config = dict(
    model='image classifier',
    dataset='microscope photos of single blood and bone marrow cells',
    train_examples=97085,
    image_size=32,
    crop_scale_min=1,
    horizontal_flip=True,
    rotation_deg=5,
    targets=['smear'],
    num_classes=2,
    arch='mobilenet_v2',
    norm='batchnorm',
    activation='silu',
    channel_attention='se',
    drop_path=0.1,
    depths=[4, 4, 4],
    kernel_size=5,
    stem='deep',
    expansion=6,
    widths=[40, 80, 160],
    loss='cross_entropy',
    head_dropout=0.2,
    init='torch_default',
    residual_init='zero_last',
    optimizer='nadamw',
    lr=0.0033,
    beta1=0.9,
    beta2=0.98,
    eps=1e-08,
    gradient_centralization=True,
    steps=18300,
    batch_size=128,
    epochs=24.1,
    lr_schedule='wsd',
    decay_fraction=0.2,
    final_lr_fraction=0.1,
    warmup_steps=540,
    weight_decay=0.1,
)
Rows from block 5 of a small image classifier, named by matrix and row number. Rows with one number belong to one channel. Each number is 128 + 24 x the weight over its row's rms, rounded and kept within 0 to 255. All counts start at 0. Numbers have three digits each. After the name is the row's rms in percent of the matrix's.
After each channel's rows are labels from the 100 images, of 14976, where the channel reaches its highest value: "top examples" is what is common among them; "colour at peak" is the nearest of a few named colours to the mean colour under the peak. Only what is clearly more common there than usual is listed. The data: microscope photos of single blood and bone marrow cells.
# convs0: expand pointwise conv (model.blocks.5.convs.0.weight, 480x80x1x1), inputs 0-79
# convs1: depthwise 5x5 conv (model.blocks.5.convs.1.weight, 480x1x5x5), a 5x5 kernel
# convs2: project pointwise conv (model.blocks.5.convs.2.weight, 80x480x1x1, transposed), outputs 0-79

convs0.459 110:137117113128129182119132110115070130089136183182133114123129117164123103124074127127131132121126126123127127118129178140117099127148156134126126167127129121129126145131118127103117127162166120183110075135126113128147117072185176126120127138
convs1.459 112:099089096093069124130151138104132128135138110127131135128080112120129116085
convs2.459 071:136132165175133146091135173138146120136132112106076122130100102119172149099135131131105129137128132095129153112124106164099134107130121122101132107131089176184102129124094102156112151149101134111130145158061111103142139110110142154139124170
top examples: smear: peripheral blood; cell type: lymphocyte
colour at peak: purple

convs0.448 076:109170109134137109134099102145173130161117097080132140166136145100141156129179148143125091148103145124144144142139103152158153119104105096120109090106139142132121113125140117180134117080095140104151140125136137142083153156103073131139114100
convs1.448 086:162176176132139135155159137144123145153151149150154158152150146141146132151
convs2.448 066:133161143158141111090159149090113090098175147145144158154123102143148090104100156103127106124108102132103129101122143154143084136165160111127113130151122149138123163138153129122157125118141110143095114199102169126131143151144118165124149157
top examples: smear: peripheral blood; cell type: platelet
colour at peak: pink

convs0.2 104:155122139148140144094130141133113129103122172156135077124135094184128129127081131134113139099126135124133137070141145114130126121179185155123132172125143105127120171111133120120130123144138090137073126145125142138166096114142176131093126164
convs1.2 085:117127138153143124135158168165127136145145158124156162171158124139156157164
convs2.2 042:148164167123108118083165161098141104106151115106105133159091096131144120107119146112116106134112129101114149143145133189121116125121150099103122112146097134192106145121087116161120141143120130131125127162051126107144144121124147156132137162
top examples: smear: peripheral blood; cell type: myeloblast
colour at peak: purple

convs0.203 090:152126099121093140118115101124110076118135138142187125133090119143159106173117126124082125143114115163126106124096139158114115143126142132165132152116096157064160138137148151116138150145143128145117109082067120104141146112142143181135133135
convs1.203 093:115123108111109136144128121113135155137132125134157156139134147190191169119
convs2.203 088:138130156150133123075124162112136113138158112114118101117090101096156136128139119145118140165147140103143162169142128159125134104106098152095147101114079135135091099140117094146126157136122163135161115151129124093169174121130152149163110183
top examples: cell type: promyelocyte
colour at peak: blue

convs0.45 094:143119131122086139104136136113117096118145138139143120120078115138138118151117104096098144127138089176100083120088139122111119171136137138175169136141088139086169138134136175115132183140141121139117116116091128082138121116139139163121174138
convs1.45 074:106107130136155114122142163164124115147155170093090115137161096099126138155
convs2.45 065:166126160154147139108126174135130112140119119115131168122094114140153120099118123137107139110137141101137166103105111172097144099145160132096142117123082131171095172116134095163145159148101092127090132168097138089129126124127134161096116168
top examples: cell type: blast
colour at peak: blue

convs0.77 062:136120138125087127116149147121127088130132126126143138108085131126156130163129089091085145142153092175092093139087128114117135162113125134173159126154088156085172124149154166125145168128130136127131127096093139092125133130126125174140159128
convs1.77 077:120119115113110136132152139115134138163132114120156180149125135166188171141
convs2.77 075:135123169145126142109122181124137107146134114111110137117081117124155123109131116145114140145146146082145176126136109178121138091123130132084145116114075125169080143108123083161133169149103127125118134152106129079143158118122144160139109170
top examples: cell type: blast; cell type: promyelocyte
colour at peak: blue

convs0.375 090:145112114119080130116135120124124102124139136134153125117072120136145122148117100094103155134134083166097086127086130140112131172131136149180166131139085142082176134141140174128134181127128131128122130104097133087137132124129138163132172135
convs1.375 100:139128109120136151138121118125176152131114122196144134114115180165148134123
convs2.375 074:147129143123132157107124152148142095161121105111141114126085117111164126101141121140112133153140146104140170139130098150105161099112115113089141118119085107178087123094125091157135162154100148105134152131083127087139153108105142179151113170
top examples: cell type: blast; cell type: promyelocyte
colour at peak: blue

convs0.122 113:153123139153139131096123132141118129117114159156126064131135097175119128127092138140122133092116140119140141067141135113136131115178180160123124156117142099130120172108115117127121121136128076126080135143126121141172094125129182129083119163
convs1.122 095:143158174152149140159147140141130148143128143150144146141153160174165148155
convs2.122 057:121142171138114099092147164094090115093145159155101161137104101158145114105097129129110122125128138102131153127137151171123102115155172113108133148131096144163107178123111109146125145119136110169095094143083128103128133163168108139121123167
top examples: smear: peripheral blood; cell type: myeloblast
colour at peak: purple

convs0.55 098:142121129124080140109132130114119099122141135138142124122072118132141117151124110106099142126135094179109078124081140126106121173132131140180154132136085138085178134135139183114134185139140124140123115113091127078134120118140134164121156136
convs1.55 094:081086101120144082105124141153097107142148153100112141144151125136149147147
convs2.55 062:168126166155135135102127173130131097135121120108140166122102103138160123085120125136108143116136137101135157091121117171097132103139160138101142115123090135178100168116120100164138154145103095126100132183087131098129135128125138166103117169
top examples: cell type: blast
colour at peak: blue

convs0.307 074:169115106122098131107124120135117068137113134146177129123095110139158115182124132127076151141114116177131113132103132146120144146121134160164148146116102161067156136119154150124144153133133129135123124097065127111143138125134145189131142141
convs1.307 084:098100105108126124120128121118161152151136130166156151136128173183156150137
convs2.307 064:102113172173159139091116181103133110159147115122133107109098119115170122112144120138107144174148134088137147140095112183156152110104117127109149115114099141144099118144106110153114143149102153132148131136141109095154167119128149180164114152
top examples: cell type: promyelocyte
colour at peak: blue

convs0.411 039:141108141137141149107126147135099140101105159151123080118135101163103113117094137138135141086119135120139142079145149104127106117169168137121132156118144088130115173101099116123093120146141081147083114163129102142150093097151158119075124154
convs1.411 064:149139111088070152163153124107141150153136122125134129114111117103095091103
convs2.411 065:131130181138127131100130189113123097130137131129120150125089112147151118098121122140131133135141141086140167116133120187118124097141155120093142133119078120174090163110115092155131161143113118137107122171090138088136153129135131166128112175
top examples: smear: peripheral blood; cell type: lymphocyte
colour at peak: pink

convs0.430 083:143114133118083136110145143111121103124152135137150123112073117135136119149119098097106150127143085168101086126087138117105126168130135144183170135146089134086175135135134172117129182138138122134120122120089123087137121120135138161124172138
convs1.430 087:136140151161158156157154149154174153146131146143125102083119131112100101136
convs2.430 066:145128167156140139105129179128129100134120125119128161125089110139157126100118125135110134119135139093135169114117112175101134098147154122092136121124074135176089166104127091161136162148102103126099134173088135086131134124126132166114118164
top examples: cell type: blast; cell type: promyelocyte
colour at peak: blue

convs0.185 100:143120138132145153104140138126098152107105174173109091123139099159097125101090133135147138081137137114135143094146153116134115116157157163114130164131147095144111160096109111119114115145146085152097115143150123143162083102154171110083123159
convs1.185 108:115114126148168115141128130150138142143125132160140124114133197176141152167
convs2.185 112:097127104133139110161127100119106141108120151153139141131173169152092111147110132119135120104122117169121083115106148106157112160143149110180121159130144135097178145136154176109145085108143108146107114113174147154093109150147103133106138091
top examples: smear: peripheral blood; cell type: lymphocyte
colour at peak: white

convs0.159 091:138113133124087140107140139115115108120140137141137125115079120135131117145122099093107146122143090174096080126087140118109122192133132138171163136145090131089171133131136180113136185139141125141124113107099129076134118115141136154121168134
convs1.159 079:079092116127163089118141135161103116140142155093095131138151112116143147151
convs2.159 066:153122173157135139100124176123136100140114116108143166121099101136159126095125124138117142120137138099136159110116113177100132100142160136099144113121089132172098168110123097165143156153098098122099136186092125096132135123122138161107115169
top examples: cell type: blast
colour at peak: blue

convs0.82 075:128135124121106102131116113139163100161109091105137159143101152083160147154165135131102126148122126153132123164111105135138176134098081130150131090123112166103145095127162139150161141104101152095166163103106147120112138166096105166150129110
convs1.82 084:104083089135126119095086119134140127125136143165156142164150154158151152130
convs2.82 064:134128181144123137111125189137141098147125114113118126124091111125163125100135125138118133146140137094138165124140114192113148099124129123094139118119090117172091133107126094167138158152098136124131138170091122090138156110120139173144116182
top examples: cell type: artefact
colour at peak: purple

convs0.6 086:151127132119080141096128127116115090129125136142144125125058111137151109159122118112086133127134106169116101126091141124098135153128135151196153139134090143074176137123148162118139171139139122142120115111082120100142122116142140177123145144
convs1.6 107:084084078093111085110119131140110135152151150128139146150142133138144147143
convs2.6 052:152131171157130124096135179118121103129137135122125169128094114139169116095105125135125133125132139095136162120128128178114119102151150134096140123127085141180095173122109097160147157137110101135096125173081129096133133133133127170117117177
top examples: cell type: blast
colour at peak: blue

convs0.88 106:139130125114100130091114131134125069138118125129156135133092109127165116180128132126063127123122121179129116142106130128117144143118128141166138128122105151074157129111173148127165149128128131133124125064078127114140120128131132205122135145
convs1.88 089:169165118103117191136114122130182135118128138166134122125127160148127126135
convs2.88 092:148110140115133153093112149144147100159118103105125110108092099108162133135148110149119151160147152108149172143145101145113150096104110135097152112110081113148092113107136092154133163153100152109143146127112113082153170109106150156155107175
top examples: cell type: promyelocyte
colour at peak: blue

convs0.253 130:107141137125130083149123137137185119151126074066126148138131156086133155137176132131121114139130132129130131148130082119142149127110097100126127074129129138129127102138132126156134126091094146089157157125122142130090136174083070128145126116
convs1.253 108:148145141153178123120126114132131119127119130136123135131153157150140157211
convs2.253 153:164117133137126167130110132146157128148112097091117113106123113098122144127155102171124154135169169121168135133132088128084148098106108151119162096091131116144122112120133112177134149168084145094146162129104121125159133099095163120143086141
top examples: smear: peripheral blood
colour at peak: purple

convs0.46 141:114142128134132086145121125147196121162113082063128144139133154094137160136170137137121117139125137123136134144132086129141147122112102119124122072124133137130125110125133123156132123092087141088150161129123140133089138185082079128142121103
convs1.46 111:144144147162176129129132124148131125133127134138130140134161148161146157202
convs2.46 183:153095132132126166126085133141154130149083098096126115082127122103125144126155083170125173132164168125171130130133090133096148111111112167124162101087132119135126116126133121167130137166089138097141160129115122128148132102097161119136090136
top examples: smear: peripheral blood; cell type: platelet
colour at peak: pink

convs0.350 124:121132142125121102139127135139160117165125075094125169129122154069139147139175124123117126144131123135123121182121104118134161135094062121134133085131122143126135080134144135134148134110109157101183150115120158121098143169095091132153134109
convs1.350 098:163158142143168146121127121142144134134123141153142136128168174151133131191
convs2.350 134:149095126136123162122103134134165125147115093091117095097119115084131164133160092161141160139155164124160137145139094126108153111098090163116151096103128121133119093139129116157119145160097154092160162109123118123155141094093163108143099142
top examples: smear: peripheral blood; cell type: platelet
colour at peak: pink

convs0.186 092:147131118131099130102110118145128058140108127132155134143086125127163121184131137130064132135122122168132117134107130138127143138125124147171137129122108147053159126125163147133156151128127134131133127093079129117130126130130130212130135132
convs1.186 117:136129120087065132136134103073137139137112075134135135119094125125122124118
convs2.186 052:136138180142125112105132178112113114110135149145119165130098130154147107107108121139115130113138146094140163117115138175126109100165171106101139139121094142159097181118121097139143157118129097153088106181097137096120127141153118164103114159
top examples: cell type: blast
colour at peak: purple; blue

convs0.228 095:159129085124099134118129097129119070125133137138194124129092126141156122179124116116079132143123110155117109128102134163124131145126142140165140137128102165068157141135149150129141150129127132135120127087065123109134136118138137195138142126
convs1.228 103:130121121128118143116109116115166141137122123199148143135122173174160147132
convs2.228 100:142124145134114129079120150136143114155140106113134092118099095099159119117146117145116139174147143108145163156143125152124147105095098153100153103112086102139095094121114098142122156136119172124163129136123111090167173111121148151175109178
top examples: cell type: promyelocyte; cell type: blast
colour at peak: blue; purple