{
  "model": "image classifier",
  "dataset": "microscope photos of single blood and bone marrow cells",
  "train_examples": 97085,
  "image_size": 32,
  "crop_scale_min": 1,
  "horizontal_flip": true,
  "rotation_deg": 5,
  "targets": ["smear"],
  "num_classes": 2,
  "arch": "mobilenet_v2",
  "norm": "batchnorm",
  "activation": "silu",
  "channel_attention": "se",
  "drop_path": 0.1,
  "depths": [4, 4, 4],
  "kernel_size": 5,
  "stem": "deep",
  "expansion": 6,
  "widths": [40, 80, 160],
  "loss": "cross_entropy",
  "head_dropout": 0.2,
  "init": "torch_default",
  "residual_init": "zero_last",
  "optimizer": "nadamw",
  "lr": 0.0033,
  "beta1": 0.9,
  "beta2": 0.98,
  "eps": 1e-08,
  "gradient_centralization": true,
  "steps": 18300,
  "batch_size": 128,
  "epochs": 24.1,
  "lr_schedule": "wsd",
  "decay_fraction": 0.2,
  "final_lr_fraction": 0.1,
  "warmup_steps": 540,
  "weight_decay": 0.1
}
Rows from block 9 of a small image classifier, named by matrix and row number. Rows with one number belong to one channel. Each number is 128 + 32 x the weight over its row's rms, rounded and kept within 0 to 255. All counts start at 0. Numbers have three digits each. After the name is the row's rms in percent of the matrix's.
After each channel's rows are labels from the 100 images, of 14976, where the channel reaches its highest value: "top examples" is what is common among them. Only what is clearly more common there than usual is listed. The data: microscope photos of single blood and bone marrow cells. In brackets: how many of the 100, against the usual share in percent.
# convs0: expand pointwise conv (model.blocks.9.convs.0.weight, 960x160x1x1), inputs 0-159
# convs1: depthwise 5x5 conv (model.blocks.9.convs.1.weight, 960x1x5x5), a 5x5 kernel
# convs2: project pointwise conv (model.blocks.9.convs.2.weight, 160x960x1x1, transposed), outputs 0-159

convs0.477 098:063140116135140133082053147136126117132128173125118124118169119178106127124177137111129124119074162142169123154137150125128135050137159134201117136127119114137101161125125147079108141081168129094122182076127127136097142120141125142117160155115131161177116132178139177137117126119068157123195144141079134077078158140154128135133139086122173124077121075130078151178061112118118144123133162079110127085118060066093166118150126183178067051195175065164130099138187145145153147098091112
convs1.477 095:111095095093105103091083087090115101118101113108089060088081120114108097110
convs2.477 074:084147105149111091139145149134114094111145176109166120112179122088156138128151109182144100108077176075169154155189116117117152085150147107091153141120163171110132090141138112148122145077087135115070207121152129128158155104175153143152141167087097068141148124145129071148176112163096083136147172106201122175177173129147167138122083152134111142158127107139157110072104098111148073122156181161121126127105183161100138146085134171064099162094184172122137170163134137173116119156210190
top examples: cell type: artefact (34 vs 9.8)

convs0.432 101:067130125118130131092060149145111114128145170098118114135161112174091138117192124117147106114082151139146143146138152139142121045124145133205132121136104108136101142145135156077084124087158138109122171051126131122089159112154121147115183163136140147174126119172126170141115130119069151135210145150080121083098150133158130120116149097137166125085117093142090150161052088109139152137130164092109145097127083067087171127167141180163057045210160083164114095136172158142174134104085111
convs1.432 098:114106106112112106087069076106117088101095114113085051090107114123109107105
convs2.432 077:078155098158103117143159155115136116101120183098141103099166141083165136112161100171120127127081174084171161158165134103139159079158136130086160119107134167104111086154149122165106155066084117130094194101129118146163162127169153122131157162092091080144158107136115074153154104138087086152163169131190142179186181141158142153106086155151110143146109096118163099073096092133157090105150180170107142116097180169094127124084148179067121170086182177115152170138138152175138112160200168
top examples: cell type: artefact (26 vs 9.8)

convs0.561 095:081123133118123143100078150143114117135151178105110109136142118188084112121198118118151102117089160146178142154145145144153117058118159150204136106133100088153114147145110156097078121096157147105113153082106123112071154109157114141112166143122141155152134108160140167147117116113089147145190169154094101065082141138174147116110150100145160109097119085148090152181053096112137136146117180085107137094134066060056150151148135167196092063193180069160107105152162163143171141087104113
convs1.561 098:119106101090093110100073072088111110115100120113086076088081111108109094105
convs2.561 076:111157096147101075101125118146105074128146175113185119109172105086153112146145102178144096081079166123175155129199087112116157095158167100102158143140170172116139112141122118124126149100099152106060208127162129131151150086159161154178142158111091092157153119156124090142188154184106098140140180099192123169169147105137180142118094122138142101161136121150166134085113106091149067118148177149147113152098159153108177154102119165098080152101192163144143153176106134163111149165196201
top examples: cell type: artefact (26 vs 9.8)

convs0.613 101:066145110138145128087046137157105111124130166130103133113158108183115135125176142109129120107066144145170117156152138119124138048142164153194114137120118112124096144119127168069111142086155156094124182065105137141107135096143135155121158167140123160162110139182131177120107133120071152117184145138071137083086161131150133142139131098116173130069119086142074134175062113099116153118133171094124144092110076084105172130140131168186065056194168074176137111157190141138158125119079097
convs1.613 097:113127106108101105089084089108107081101092129095089062070098104114122096118
convs2.613 079:135157099151099151141129149096158159102115168106104104103171161118153196094146099175116140169081183127187152139128159102142156109155119152109156113108118172088119099152155138123111156106107088139131224117102064151149150156166174097098139160128097094135158102147096078170109065103113105152146181140198146146162144157160106156103098143152134180212106110100154110076110109161154047104173160152110158124097166150105180100104148170096138143111185152124156153105134148192142121155202126
top examples: cell type: segmented neutrophil (45 vs 20); cell type: artefact (32 vs 9.8)

convs0.449 098:062136118127137133091053145143117114130139174111112113127165110171098137120189132109140117114080157143157134144138148137136130045132154137204124126128115116136100153137124158078095134081166136101123174058123130126092150109146120144119171161135136157174121122172132180140115125119067156134201141142082123080097158133159131126122141095133166127085119087143083146166048099107127151134135165084110138091121066065091167132159134184167061046203166077164120093138179155144165138107088110
convs1.449 094:112110106101107103087076070098117095118098119113081055078108115117112107114
convs2.449 081:080154098156103106126145151124124106106127185104150107103177131094160138118153101175126120119067172089175159140174123105133157083156150123091159126118143176098123092149147112146114151075091124115084210111137111141158157119176163134141155160092088072137156109148130079160164097148091088149152177122205138176179163129160150150109081144147131149156120112124171108066104098123152081109152186168118134134097179159099133129085140179070109163089191175124151169147121145173129128159219176
top examples: cell type: artefact (33 vs 9.8)

convs0.496 093:075141113139143145084047154153106097140139156128095124115174096182106125108173142095139116096068152165154123145155159124129139051138170150188114130133112121132087153122119156072103145090166150082106180074109124137109141099128128156104157163122128177177111135181154173136096126103080175122180144145068134083087159153150142139136137100120175124074107086153080153154072114096116156120135160099100148094114074076105175136153136163171062068187158085165134106147184143143164134107078096
convs1.496 096:105099095095098104096082077107109092106104126100092066078090113111116100110
convs2.496 115:111157099157099155157143168098156163090113170101096103101157163108156192088152098171113144167094164083155155145111166102144157096158101153101157113099112175086104096153159129135108156097104090148145168110100068150157155160171158102095147163099097083134155104121099089170100060096097089152151179143173147168174152166164102156104083162152103184151098105098134094084104099161155082105177174166097160110099166157100120101085157168086147154105169172132155173100151149179145104164182110
top examples: cell type: artefact (33 vs 9.8)

convs0.755 100:065130125116130133097063143154108113128152170097109107137157111170095140114194123115151099112085151142147141144142150144149120051124148147204134115133098107139102138148128165077082124091154152109120169050111129116094155102151116147115189168140142150166129112170127166144114129116068149142206146150081114087098143129166136117112141096143165124086115095155089151166053089105138153144135163093113147098129083072092167143162143176169060050201161082168111098147170159144179131103087107
convs1.755 097:116109112107116106087065066106117091105099122112083054086113112120112110111
convs2.755 089:080158094162098113134151155119131113102121183097143100096170134091164140116160096174120125124078170088170164142165127098140162081161141129087164118113136173096118089156150119149106158074087120124092197107130107150163163123173162127135160163095084077143163103142123079160157098141089084155157174128191144175178169135163143157101082151154119151150115105120163105070096092127159087101154183168114139125092175165094131124084145180081117168084184175117157173140128152174135122159206168
top examples: cell type: artefact (30 vs 9.8)

convs0.653 098:059132123124132131094054148139119116127140179111117115128162116173092138120187127117142113117079157138152136147136148136136125036128144135208129128132110116137107148137131157077100129078161132112123173059125132126091155115146119142118172161128138147172124122173123176140117130121065150133204147143080125077093151133155128125122144103132161128084122093139094146164048096114132151133132166086110137098126072065090170127161134192166065040216162075167117094135176153146165132096088114
convs1.653 095:113106103106107103084076074098120094114099112108085060080104115117108103100
convs2.653 073:089155098157101104130144152121128105102128180100153107099176133101161134118156099179128115119065169077163161139178124101134158089158152121091160124113150165102122092155148110152111154072091121118080213110138123146160159117165163131140158161096090069141159105159128077157166107150095079152158167119211141167167171126159153154104088147153126142162115120123179105065102096123155087104145175167113137132095176161099135130086145177081100165089182171129155166150119148171126123151219180
top examples: cell type: artefact (27 vs 9.8)

convs0.633 097:068132123123133136089057156146111111133143171108111113129165110178095132115185129110143108112081159146149137146142156136136126047127152138203127125135106111138100155139128160078091132082167140101118174059121126125098151108150118147110175164132137157177123121174133176141112126115068159134202146144081124083095156138162134124121146092134169124083118088144084153157055098106131152134126165091101143092126073069096168131170139178169064048201161082164119087141175152139170138099086108
convs1.633 096:112102105099106099089077076102117092114100112110091059082101113112107101099
convs2.633 072:078155098158101104139148155121127105099128178102151107101178134095160145116154099174126118118074173080163162150177125103133158085157143123091160127113146169099118088151152111151114152065088121124081203108138116142160158120170161131140158162088088072147158107148120073159166102149091083151156167119201139167171177132160153153108083149150117145153116113122169101061103095124154085107153179170113136128096178160099133131082145176074107164089180174126153170149131145177128120155210178
top examples: cell type: artefact (28 vs 9.8)

convs0.554 095:069127128124128139089066154147114112131146171113108111131158113182092125115195125113145106114086170143169139147142155141144123044124161138203130118134106101143107151141124156091092129089170146098114165071119121122091155106146119144109173150131141161170128118167141176147114120112077156140197156148089120075089154140165139121119142095136173120090117083150086155178051100108130141137125171084105141090129064059087156134162138177173069056195169073160117090139172157145169139090099110
convs1.554 096:106096100099098097100087075095112097119099119108083070083082116107111103106
convs2.554 077:082156096157102095130148145132118097111141180103162113104172123091162132128157100175138105108084176079168161147185116109122160082160154111087161137122157171109128095148138124148115152080090133114073203118148125134163161107171160140151147167083089072155155116153131071149174116159097088142150173109192128176179165127150162147114084146141119132157124108135174111077099092113155075115148181165123126132096182164095138142087134173073104166087186174112145168159126142170122122164205187
top examples: cell type: artefact (25 vs 9.8)

convs0.93 097:067140116134141133085053145142117115127134170125112128118164113189111127122182137113134118114072160144173120156137149122128133049137158138197119130122115110131103158124123158078107138077169139096119180077122130134099139109148130143115149155116126157176114132179137183131114126116068156122190146139074132073078163141152132137132145094122172123077126086142080140177055112109120147124128166087112133094115059066094168129155127176186075054190174062168131098138187139137159137105082110
convs1.93 094:109107096103093110106082090101112082094086123098092066082089098110115110116
convs2.93 098:100160096155096123157141159117133122095130178103138108102188139085157161115151097195127120132069178083186158162161136105132160095159108125099161126103138178100108091150149124121113156085085116156100195110132087142154155125180142125127149181121096071132158109136092078163141082134088074148154170125196138168169177156159138152108082160148109165166105100119112104064105102132153063109177181152113144105096166157103162123081147173082124156101185167152151169139139143178132108154193159
top examples: cell type: artefact (31 vs 9.8)

convs0.627 099:064138115130140134088051147148115113131138169116110116123168108172102134122184136107139121111081158147160131143140147134134132049134158140200121128127118115137096157134119156077098137084169140095123176060120128130095147105146122149117169161133133163176118127173136180141112122120072160130197141144082126081094165137161131130126140089129169125084118083142078146168053103103124151130132165085109140088118064069094168132159134178170058050198168078164125093142180153140166142110088105
convs1.627 095:110108105098104106088080075103117090122089121116079055079105114114113107117
convs2.627 082:080154098156103102131150149129119102110132183104155110103172126093164136123156102177130114115076173084174160146177119107129157078157147117089159129121148174102129091148142114150113152072091129115080205113142114139161159112173158139145153165089088072133156113145130079155168098152088087147153176118197133178180166129155155148111081147144119147154125106131165112070100095117154081111155184168122130129097178164096132134085137182070110165086187178123149171153126145171128125162213180
top examples: cell type: artefact (31 vs 9.8)

convs0.414 100:066128127116128133095062149149110113130151172097115109138161113171092138114193121118152100115085152138147142146138153144148118047122143141204134115139098107142103143149130158079082122084156144111120168053120128116088158108150116146113188165137142145170128114171125165145116127117070149140206147152082115086100147132164132116111146097142164121087116095150091154162056088110140153143131165092109145098130085071087169138170144180163058048206160083163109096139170160145180133102088111
convs1.414 098:116109106113117107086063079110116083094101115113087052092110113123109109108
convs2.414 087:078156097158102120142160158114136120100119184097137104100171142082165142110162101175118130130081173084169161155158136103141159082158134132085160116107132168102111088154150120163104156069085116127101196102127113146164162130169155121128158167093092077140158107135119077155149100134087083152161172133190144179186178142160138152105088156151110148145108095116154099076093091134158082105152180170106143116097179167093127121086149180071126171084183177117152171135137153170141111161201161
top examples: cell type: artefact (25 vs 9.8)

convs0.222 098:063136119127137134088054148144116113131139173113112118126166111177098135119184132110137111114080159144156132145141152134134129045132154138203124127131108114137099154136124157077097134081164135101120176062123129128095150110146121146114171164130135158177119125174132177140114129116068158131203144145079127079091155137159132128124141094131167126082119089141083151160053098109127151132132165087106138093121068066093170128162137180169062048203162078164122094141179152142166137100085107
convs1.222 096:110104103099103104086076078099118097116101115110085059078101112113107101106
convs2.222 073:080153100157104101121144149123126103103131182102154106101175131097161136120155101175131113117070171087164161139178123103130156083155156121090158127115151167100124095151148112147113152069095122114078212108139122144159158116168164132143155157102088072137158108162129074159168105152098089149157171117203137178174168125160155153106086139150138145163120123125181109067103094122153085106143185165117136138096179163098146131084144176076101164090185172126153167150115145177126130154216181
top examples: cell type: artefact (27 vs 9.8)

convs0.219 093:072128126121130141081061160141120110136138164107110111132166109186096126113184125105138116113085165154156138152139160138133121049124161135199131123138112103146100160141125158085088127082172136093113166069122122123095153113148122143105165162127139167178126120168143177152113118110075170136192151145087123078089156147166138123119155089136174118091115081147083160156059097109135149136121166087094138088128066069092158137175139172169065056196159078159118088136175151136173141094094112
convs1.219 093:109101098098095106089081084094110100114097112102083074084086111116106099102
convs2.219 068:093152100153105092124143142130118093112135180106167111106171124092163126127152103176132109107079163077161159141189113106128154083154158112092156132123156163109128098146138113154117148072092133110069212112147130137157156106163152141152157174105088074142153113158135082149179115163089079148154169113197133181176170121153165147113093141145131133162125116134182114073105098113150075111143184164123128136099173162100144140087135185069096163091180177138150170160119142176123135157210192
top examples: cell type: artefact (25 vs 9.8)

convs0.478 098:064135119126136133089055146150111113130140169112109114126166108173098138119186131108140116109082157145158135142143150136135128049131158140202125128128113110138096154137123157079096134085164143096122175059120126127095150103149122149117171165136137161178122124171134179142111124118069159134198144144081126081094158134160133127123142093132171123083118086145082146167053100102127155133131164088110144091123067068095166131162136179168059051199166076167121089143176153141167139105088104
convs1.478 093:112106106097104105091074076102117092122095119114081056078105111116111105115
convs2.478 077:074152100156105106136153151124124105106129188103150110104166131089161137118156103171128118118082179088176158150176123109131157084155146122089158127118145176100123088148145119155112152068087124119083200111137112138160158118177157134141152155088092076138155113144126070156166097148089091145152179123192135180183171132159151148112079148144118148149120100125170107071099095122153084112154188172118133128099186160097131129082140183075114165086190180116147174148132144173132122162211178
top examples: cell type: artefact (35 vs 9.8)

convs0.652 094:073130125120131139095067150151108111135149171102107111132155112183093129115197125114146103112089165146160141143147153141145123049124154148208130117137102103145108144146126161088087129094161153104114164062108128121091157105149117147110182156130141156163126117166133173151112124112073154139202156150088117079088148137169142121117143095138164120092115092152089155173054091106133143138128170087107146097128069063088162140166141174176070053198164075160115092150169157143170136088094108
convs1.652 096:116103097092103112080077086097114098117098115108086068087087116112106093104
convs2.652 070:084158096158099086122142139136116086113145179102172111101164119099164107133155098169142099098076162077155163132195105106120162084161164106087163140127166162116126101150134123141117155090093141125064196119154139139161162101166153144161148160096088074159159114157130081141181139168099078144151164101194128173170161121146171151109096139145126110151124121141186115071103094106156098109140178155127121145092167167096144148091129176080089162087184165117148164165118138177114136149209196
top examples: cell type: artefact (27 vs 9.8)

convs0.206 096:070134122131135137083057155151108109133143166119109122121161108190104122115184132105142109108076154155164130152144155129138130044132165143203122123134106115131100143129121157077101135093170147088117174072116130129102144103143129149108171157125129170175120127177143179135108129113077163130197146148077128079087160148160135132128134094126173123081113084150075154165058106105122146128128168093103147096121067066099169130153142169188068054200164081160126107143180145133161137116087106
convs1.206 099:116108103095098114090077086110112084115094122102083060072101115112110108115
convs2.206 100:096160095156096139160142156110139139092121168103118105101201147095160158105151096194121132144062169075174161147144147101137159092160110138098161121101126167091106094151158120132112154084099107161117202111119089145156156140173154118113149166118088068130160105147086080165125088116090088151153161133210141160167170157164121155105093159151107164155102108108135098045105100143153074107170173151105145106092161160102151112089148169076135156099171163151155162122135146190138108141208140
top examples: cell type: artefact (35 vs 9.8)

convs0.236 100:066145111137145128092053137156104115121134166129101134114157112184113136127180141113132114109068145143171119152152135121124137043141161160200115135119112108126098140122126169071111141088155158101122180063097135138104137092146131154122162166139124156156111137179129179122111133120074147120188151140071137081087156129153133141137134101117168130071120089145074133176059111099117153121132174091126142095110075080102173136142128167189072054197169068175135111160186140141158124116078098
convs1.236 096:113127105109102106099086090109106076100093131095085062069098104115119095119
convs2.236 076:139156100149100150142124148097158157102115166109105105105175161119152196094145100179116140169076182130185150141129158103141154112154120152111155114108117170090119099149154135122113155105106089137130228120103066149147148156164173098099138166128100090133156103146097078169109065103114101151143180139201145144159145159160107155105100145150134180218105109100157110078112112160152040105171159151109158125100165147107185100105148169097135140112185151123155151106134147191141121155205125
top examples: cell type: segmented neutrophil (44 vs 20); cell type: artefact (32 vs 9.8)

convs0.582 098:061136119125137136092052143146115113131141172110110113128168108169096138120186131107142116112080154146155134142139149137136128050131153139202126126129113116136096152139120157074092131083161136101121176057122129125093150107147120148116172166136136157175122122174133176140113125117066157133199139145079123080097158134161134125121142092134167127084117088145082146160050095104130154136134167086108138091121071066092170135161135182168056051200165079164119096141177156142168139111085106
convs1.582 095:113111109104111103091075068100114092109097119110081052082112115116113109116
convs2.582 088:079156097159101111136152154121128112104124190100145105101168134088161144116156099172122124123081175092173160146166127102136159084158140127089160122115137176096120088151148116153110154070087121122091199109132106145162159122176160130136156160090088077138159107139124075160158094143087088151154178127191140181184170137162145153106080151149119153147118102122161107072098093126155084106158188171115137124096181161096129125081143185077119166086187181125154176142132148174135122164205169
top examples: cell type: artefact (33 vs 9.8)